{
  "loss": "l1",
  "optimizer": "soap",
  "ema_decay": 0.999
}
Rows from block 4 of a small image super-resolution model, named by matrix and row number. Rows with one number belong to one channel. Each number is 128 + 24 x the weight over its row's rms, rounded and kept within 0 to 255. All counts start at 0. Numbers have three digits each.
After each channel's rows are labels from the 100 images, of 14976, where the channel reaches its highest value: "top examples" is what is common among them; "colour at peak" is the nearest of a few named colours to the mean colour under the peak. Only what is clearly more common there than usual is listed. The data: stained colorectal tissue patches (NCT-CRC-HE-100K).
# convs0: first 3x3 conv (model.mid.0.convs.0.weight, 288x288x3x3, each kernel summed), inputs 96-191
# convs1: second 3x3 conv (model.mid.0.convs.1.weight, 288x288x3x3, transposed, each kernel summed), outputs 96-191

convs0.77:142158107130130145150121169138138140108175164117147115090162141198158120107144130124164123113103146137097095117093163161111074116117111162158143115094106122090112152094129139120172095161152102110134141113102151164114123141157182153113109129149113094141098177124107108151107165159118140116
convs1.77:149106120124119140111142104130112123138118026065159130124133058140132102125082094167094144106133166161136153163146062153134148095098148136162131131093112121127141125135106167088167159129110106121145158123116115074132086108140104103177111111109094128100150110133137116118098133113089129112
top examples: tissue: adipose tissue
colour at peak: white

convs0.280:114151081165104127148128124146142150130137179133136117113149187141118108173146143124121126129129107078117097151097187165148079145113134105116125068111147081129145090130140108113155102145128111156138130114100116163106111134174136088098145103119128123077126143126161127123122140124129159096
convs1.280:123128121105161130119101112091090138127122044127108130126080104140112124120182150141087116125099137172119103168103112135131145106177088124145144107134157123120138182107128146079126117077106158093134135106126112084142078141145120095159132112155114159130126117081135116153085141165109061142
top examples: tissue: lymphocytes
colour at peak: black

convs0.73:104132152127121118146139151120140136142149148168108156142108136117145116124138135122069114101130144088133114109072140103121099113112108114133173094145154145124132095109115160121151128130156068103142120077157140124122075130211149135123107106147144134085146126129116134150177127093162113124
convs1.73:190140122087129132131133140107113115118169098176118157146142112150117113114139129119156125143133135106123104128147113136113082102221115086125147125184172133140120186111122119118091129154142089099129150119196140177159170137189155130104131133115123124132141136148112095139181123120176112089
top examples: tissue: adipose tissue
colour at peak: white

convs0.152:179127132142106108134107125119151155153168137119137144162164102121104100120156153136175139142152125116128109112126119135139150086110140109156123151154142129116147149129148101138127097119076130116157108134142156104079132116169173150126125154115114110167170123128108152141076119148135091083
convs1.152:141104087160115149124148086130142143135120161096120108087139119123128114105112109119064132139114159149151119121156136126124151093045143122149142129124118145129153102131056121156103154130123099137138166138104124120189110117112119097128127128111131121132127130143126167102118153138102130125
top examples: tissue: adipose tissue
colour at peak: white

convs0.125:119132103137112136145129166117129121123162143174132130086136099102131126128144164149140183131117068111111128144099100095157127127122165152147142047124126172118151124122096119149155119116150131121136094154113089162085131122108029128099145110110124120168157111156100081159124123109140109100
convs1.125:158140129109092148145106146112119123152151119112170152132116108139108107173063120101094135120126161130124128109092109107148129127105059097138137125125147109115162085108097181115152131153184101120141132147118166072119169126153152145131157152128132203133130127142118157132139129132126149100
top examples: tissue: lymphocytes
colour at peak: black

convs0.249:180103126104158143116155143150104135099106120162136130146112191123128123163140158139157152108129117122140132118151130149122112112142141155094118103126107108136080138180165141092142103121153135103118132162178117152131127134140164138121117176109131127140089089114122136132128125120152138104
convs1.249:128113136073116139123164177131095119124147137124118130084146172101144105095071083106075160089157101125107111133125101150126125141097092102107118109125094124125146069119099138135162171141093137098126126120085134096106127137117130114118114147125114120115156126152113128105111105119113139147
top examples: tissue: adipose tissue
colour at peak: white

convs0.121:117095095138115158111149129118134114137135130100145113160109109125163162110142115142176118140152121126143122059147118130112148132120162144128104124113127117104130128108115133151134121132126114167113121135116095161133078118118095129090159131100111118151128146111164115140143098133131111128
convs1.121:126110117157139138143123136149092106139142172068142107145115147137110112118113097083105131123086147104106119129144169119167100140111153168096114169113115158117133130111142152122115151111147127145137104134133144130132137115132162137122118172170112147138113129128156101094172129120141143096
top examples: tissue: lymphocytes
colour at peak: black