python train.py --train_examples=90422 --loss="l1" --block="basic" --init="xavier_uniform" --beta2=0.999 --beta1=0.9
Rows from block 6 of a small image super-resolution model, named by matrix and row number. Rows with one number belong to one channel. Each number is 128 + 24 x the weight over its row's rms, rounded and kept within 0 to 255. All counts start at 0. Numbers have three digits each. After the name is the row's rms in percent of the matrix's.
After each channel's rows are labels from the 100 images, of 14976, where the channel reaches its highest value: "strongest on" is what is common among them. Only what is clearly more common there than usual is listed. The data: stained colorectal tissue patches (NCT-CRC-HE-100K).
# convs0: first 3x3 conv (model.decb.0.0.convs.0.weight, 192x384x3x3, each kernel summed), inputs 96-191
# convs1: second 3x3 conv (model.decb.0.0.convs.1.weight, 192x192x3x3, transposed, each kernel summed), outputs 96-191

convs0.176 105:094122109165132106122173085111103117140104082148142157141106119151112150137116157111139142134142142178156128104116147135078146140107109161113153119112131139154095107126147169153139114155117140115143148170178094153128130125131136073138127145167120127143078145154111164151149139108197102106
convs1.176 105:107144152195146163142166126142151113121120085106130164099127148134143108128111092180101091121139154108098179109119108155144155097115134069149133097129144146099129177127072100137120131091153134122110130112122068127086123134104105143133113136134122104137066124140106166162141126109120107128
strongest on: tissue: adipose tissue

convs0.66 110:108154154138094156161132121125114150101133162122119132096100113182130109144116132114092112134153093122114127089131153167160136104154109137117139156165132117136127119152133128145133146108094106134134120129131166144108131111125136159147116093119161049142117130115137139098158101151152104116
convs1.66 114:124160162112129103123114152127178189141123114124163079108108081155108135140141124109178155127139066152144135211146123147121109091083156161130110084096151146089126133127128155119135098112154129144125126129141139125099139154088133143105168105138115134108119112100161140114136097120110154129
strongest on: tissue: adipose tissue

convs0.91 103:141067136127140118122127136102124083140103096117126156131102175122121105093105180137115131156108098140140085134115172145118130136143123148137119152141112171126108145113149105091113142101136121175144123187145151118118133093134132107106100135179109167162150176124157160088137183163155134099
convs1.91 105:168130135187132158106135137128133138108144121126127096161113107110098129178121126168078103149107140136119151105122137155113126107151165151147156146150142121131123198150099096137128159144135128157147120152100108107106164175116102167163116112117136154122090112147104098126132128122088102113
strongest on: tissue: adipose tissue; tissue: normal colon mucosa

convs0.45 081:120145155097147144172113129137146144084208168096138086113131122144123127114123105143164145081170123117154092135169125143163143118128134122113126148159117136142137157142096128121128179144091118129131058133076177128129141131151179161159129140095088120082135091121151148095124142145130146125
convs1.45 083:113128086208156126104160099147137132129122121146122118118154139150143157129160147155142138118156080117136112140160119089098110168115130124111118131118127150154137142089155142107143139150144107139149142143087155134117124104109099101181104134110150116119156111124106186122095108134125128118
strongest on: tissue: lymphocytes

convs0.22 087:142138122093184135125137113122129099161113118139124113119131151123143112124118160191158117115124113143168112121111118135162092099176153109153129113152090106136099109130112135131107146120155095139129157169119135150137121108123143133128106146131148148139134123125145109151142143116126150115
convs1.22 086:107098134099116155124140151071119132106154121142136127121125133144137091119097130100141115127097119132147099162130114076125172107116136130139111103137128156155099109131099133145118121135127131151080115105140111110098145120149148108100163125121120150128102136160136096093127155087114125141
strongest on: tissue: lymphocytes

convs0.70 103:160103114135145152122064108093139105106129115177145139144152114135138161156103091113154130125109120146138141124136107106129118134161071143166176048122105123104155157155146145136129111167115111131121133089122155077124117111122131111129095132150134132076136143092115142125124108130092127139
convs1.70 104:100118114139133171133123117097131146143130132106107118078127084119146125125131140129149131156100150113179107157126133118121143135112119182143111124141101163156148117131153131162152119090146159116100119089145178139188104155142159096140121151126132120118157151106153123129149133124156088115
strongest on: tissue: lymphocytes

convs0.53 082:170189175142142133193123139127117133105100146133148117110165101214088116130153122185142123132158132117115120125135138095139130103134166110134109137113091149103112138111115124127154111138101153102131111119120123147157149128167140114115122159120121103084121145147094193142074109151150169124
convs1.53 071:176156109100112103127088154125158084129143123128129110126119107126088106080131141085152135162133083112109115145130145148158128153104104139146133163119130077161143095137151106135112150140107101102163104130136174129111107104165125167128149097078154167169124115162123115131127121145149144149
strongest on: tissue: lymphocytes

convs0.145 085:140121158093137141138140144117114109107079141115093143109094143169101118152126130167126162158152144128160115134127134109106098109171110140160123122148112112118122112157138131128113097151103126109126112137161096149149112116101169127124130111138126134184112159119110169115150139148124121112
convs1.145 081:149101131153132130133164107116134093135140091083126126148125136110144127113121146142122149101135141095132119075135145130155130161094162150104091146129115069121125161109144138126101142086106100141131107079195107132157109111116098150115115146126156137143167105131132131110126180065138041138
strongest on: tissue: lymphocytes

convs0.73 103:103168108167111143130113110151081156147139106102126144160084145142131099128099131139129111132163166134157154091099183103137155093142110125089098116175172105117117121125093115132096160087142130171133155138118098159141154129127155146167123102165084112114150121142129117158176109154130142120
convs1.73 101:129145089162142186112119166182104114101106132146117106096109108106127101164119126123082096133174195157152119101149100159138142127156162134080121117112115167145121126138118131133127159109145118120146130120130107191149105119070085104148113116138125112084099108104147142115152135111125123132
strongest on: tissue: adipose tissue

convs0.136 113:117155113094135118129098090120096123110121191089118090088099124119106103132111149140098121119151103093121137132109127116139120157121135092128151171168151138157150115132124108175101152110112123139128110160149169134127151138148156174121143154121163157070145169117120124119114092124123125117
convs1.136 077:148166153122126103137138127152181137107133106143125174117122118120112121090117131106152121121127101069102108171122109086156144134101121126150111160112158133133090131130101106127113131176129166130096094117120114096141167136149162137096121093108090141080099146114136152143150133124141173133
strongest on: tissue: lymphocytes

convs0.13 116:091118133147130107090143100137105096153123118147144133146078141111121131105142147119118128114135125115183109158116195111061131113144090129133143153138126168137102113112095103134113131125119133153174147152147093135152141114143150086092134103177089120138144147111138222099205151173162124075
convs1.13 110:138128110210145171128116127129112125101119125143118117136109168103133100188112132161109054166117171165126113108128123138123141105147193146128149122128136128143101181103138119137146129139125121124131158114131092152131121155100133087161131143082133103122062131117107119123121127137109130119
strongest on: tissue: adipose tissue

convs0.87 086:128132145135131137136155112106118123152088105151123167135055131174149132110113151119101129153160072125150175159090144113060122132166093131090152145126165132140127136158072118137105152144104111138116155180136114145133130089144149080140074131129086115120156164112128198111150122188139150111
convs1.87 080:131160103122103101134140118132103132122089179167106107129105101154149156140126139133137113158146126153146075123097118138112100125154137217094131132137081160131165066129106098082182122120126162099134173153065117169145106132134135107148061136141132114104099128112118136114145111133146096138
strongest on: tissue: lymphocytes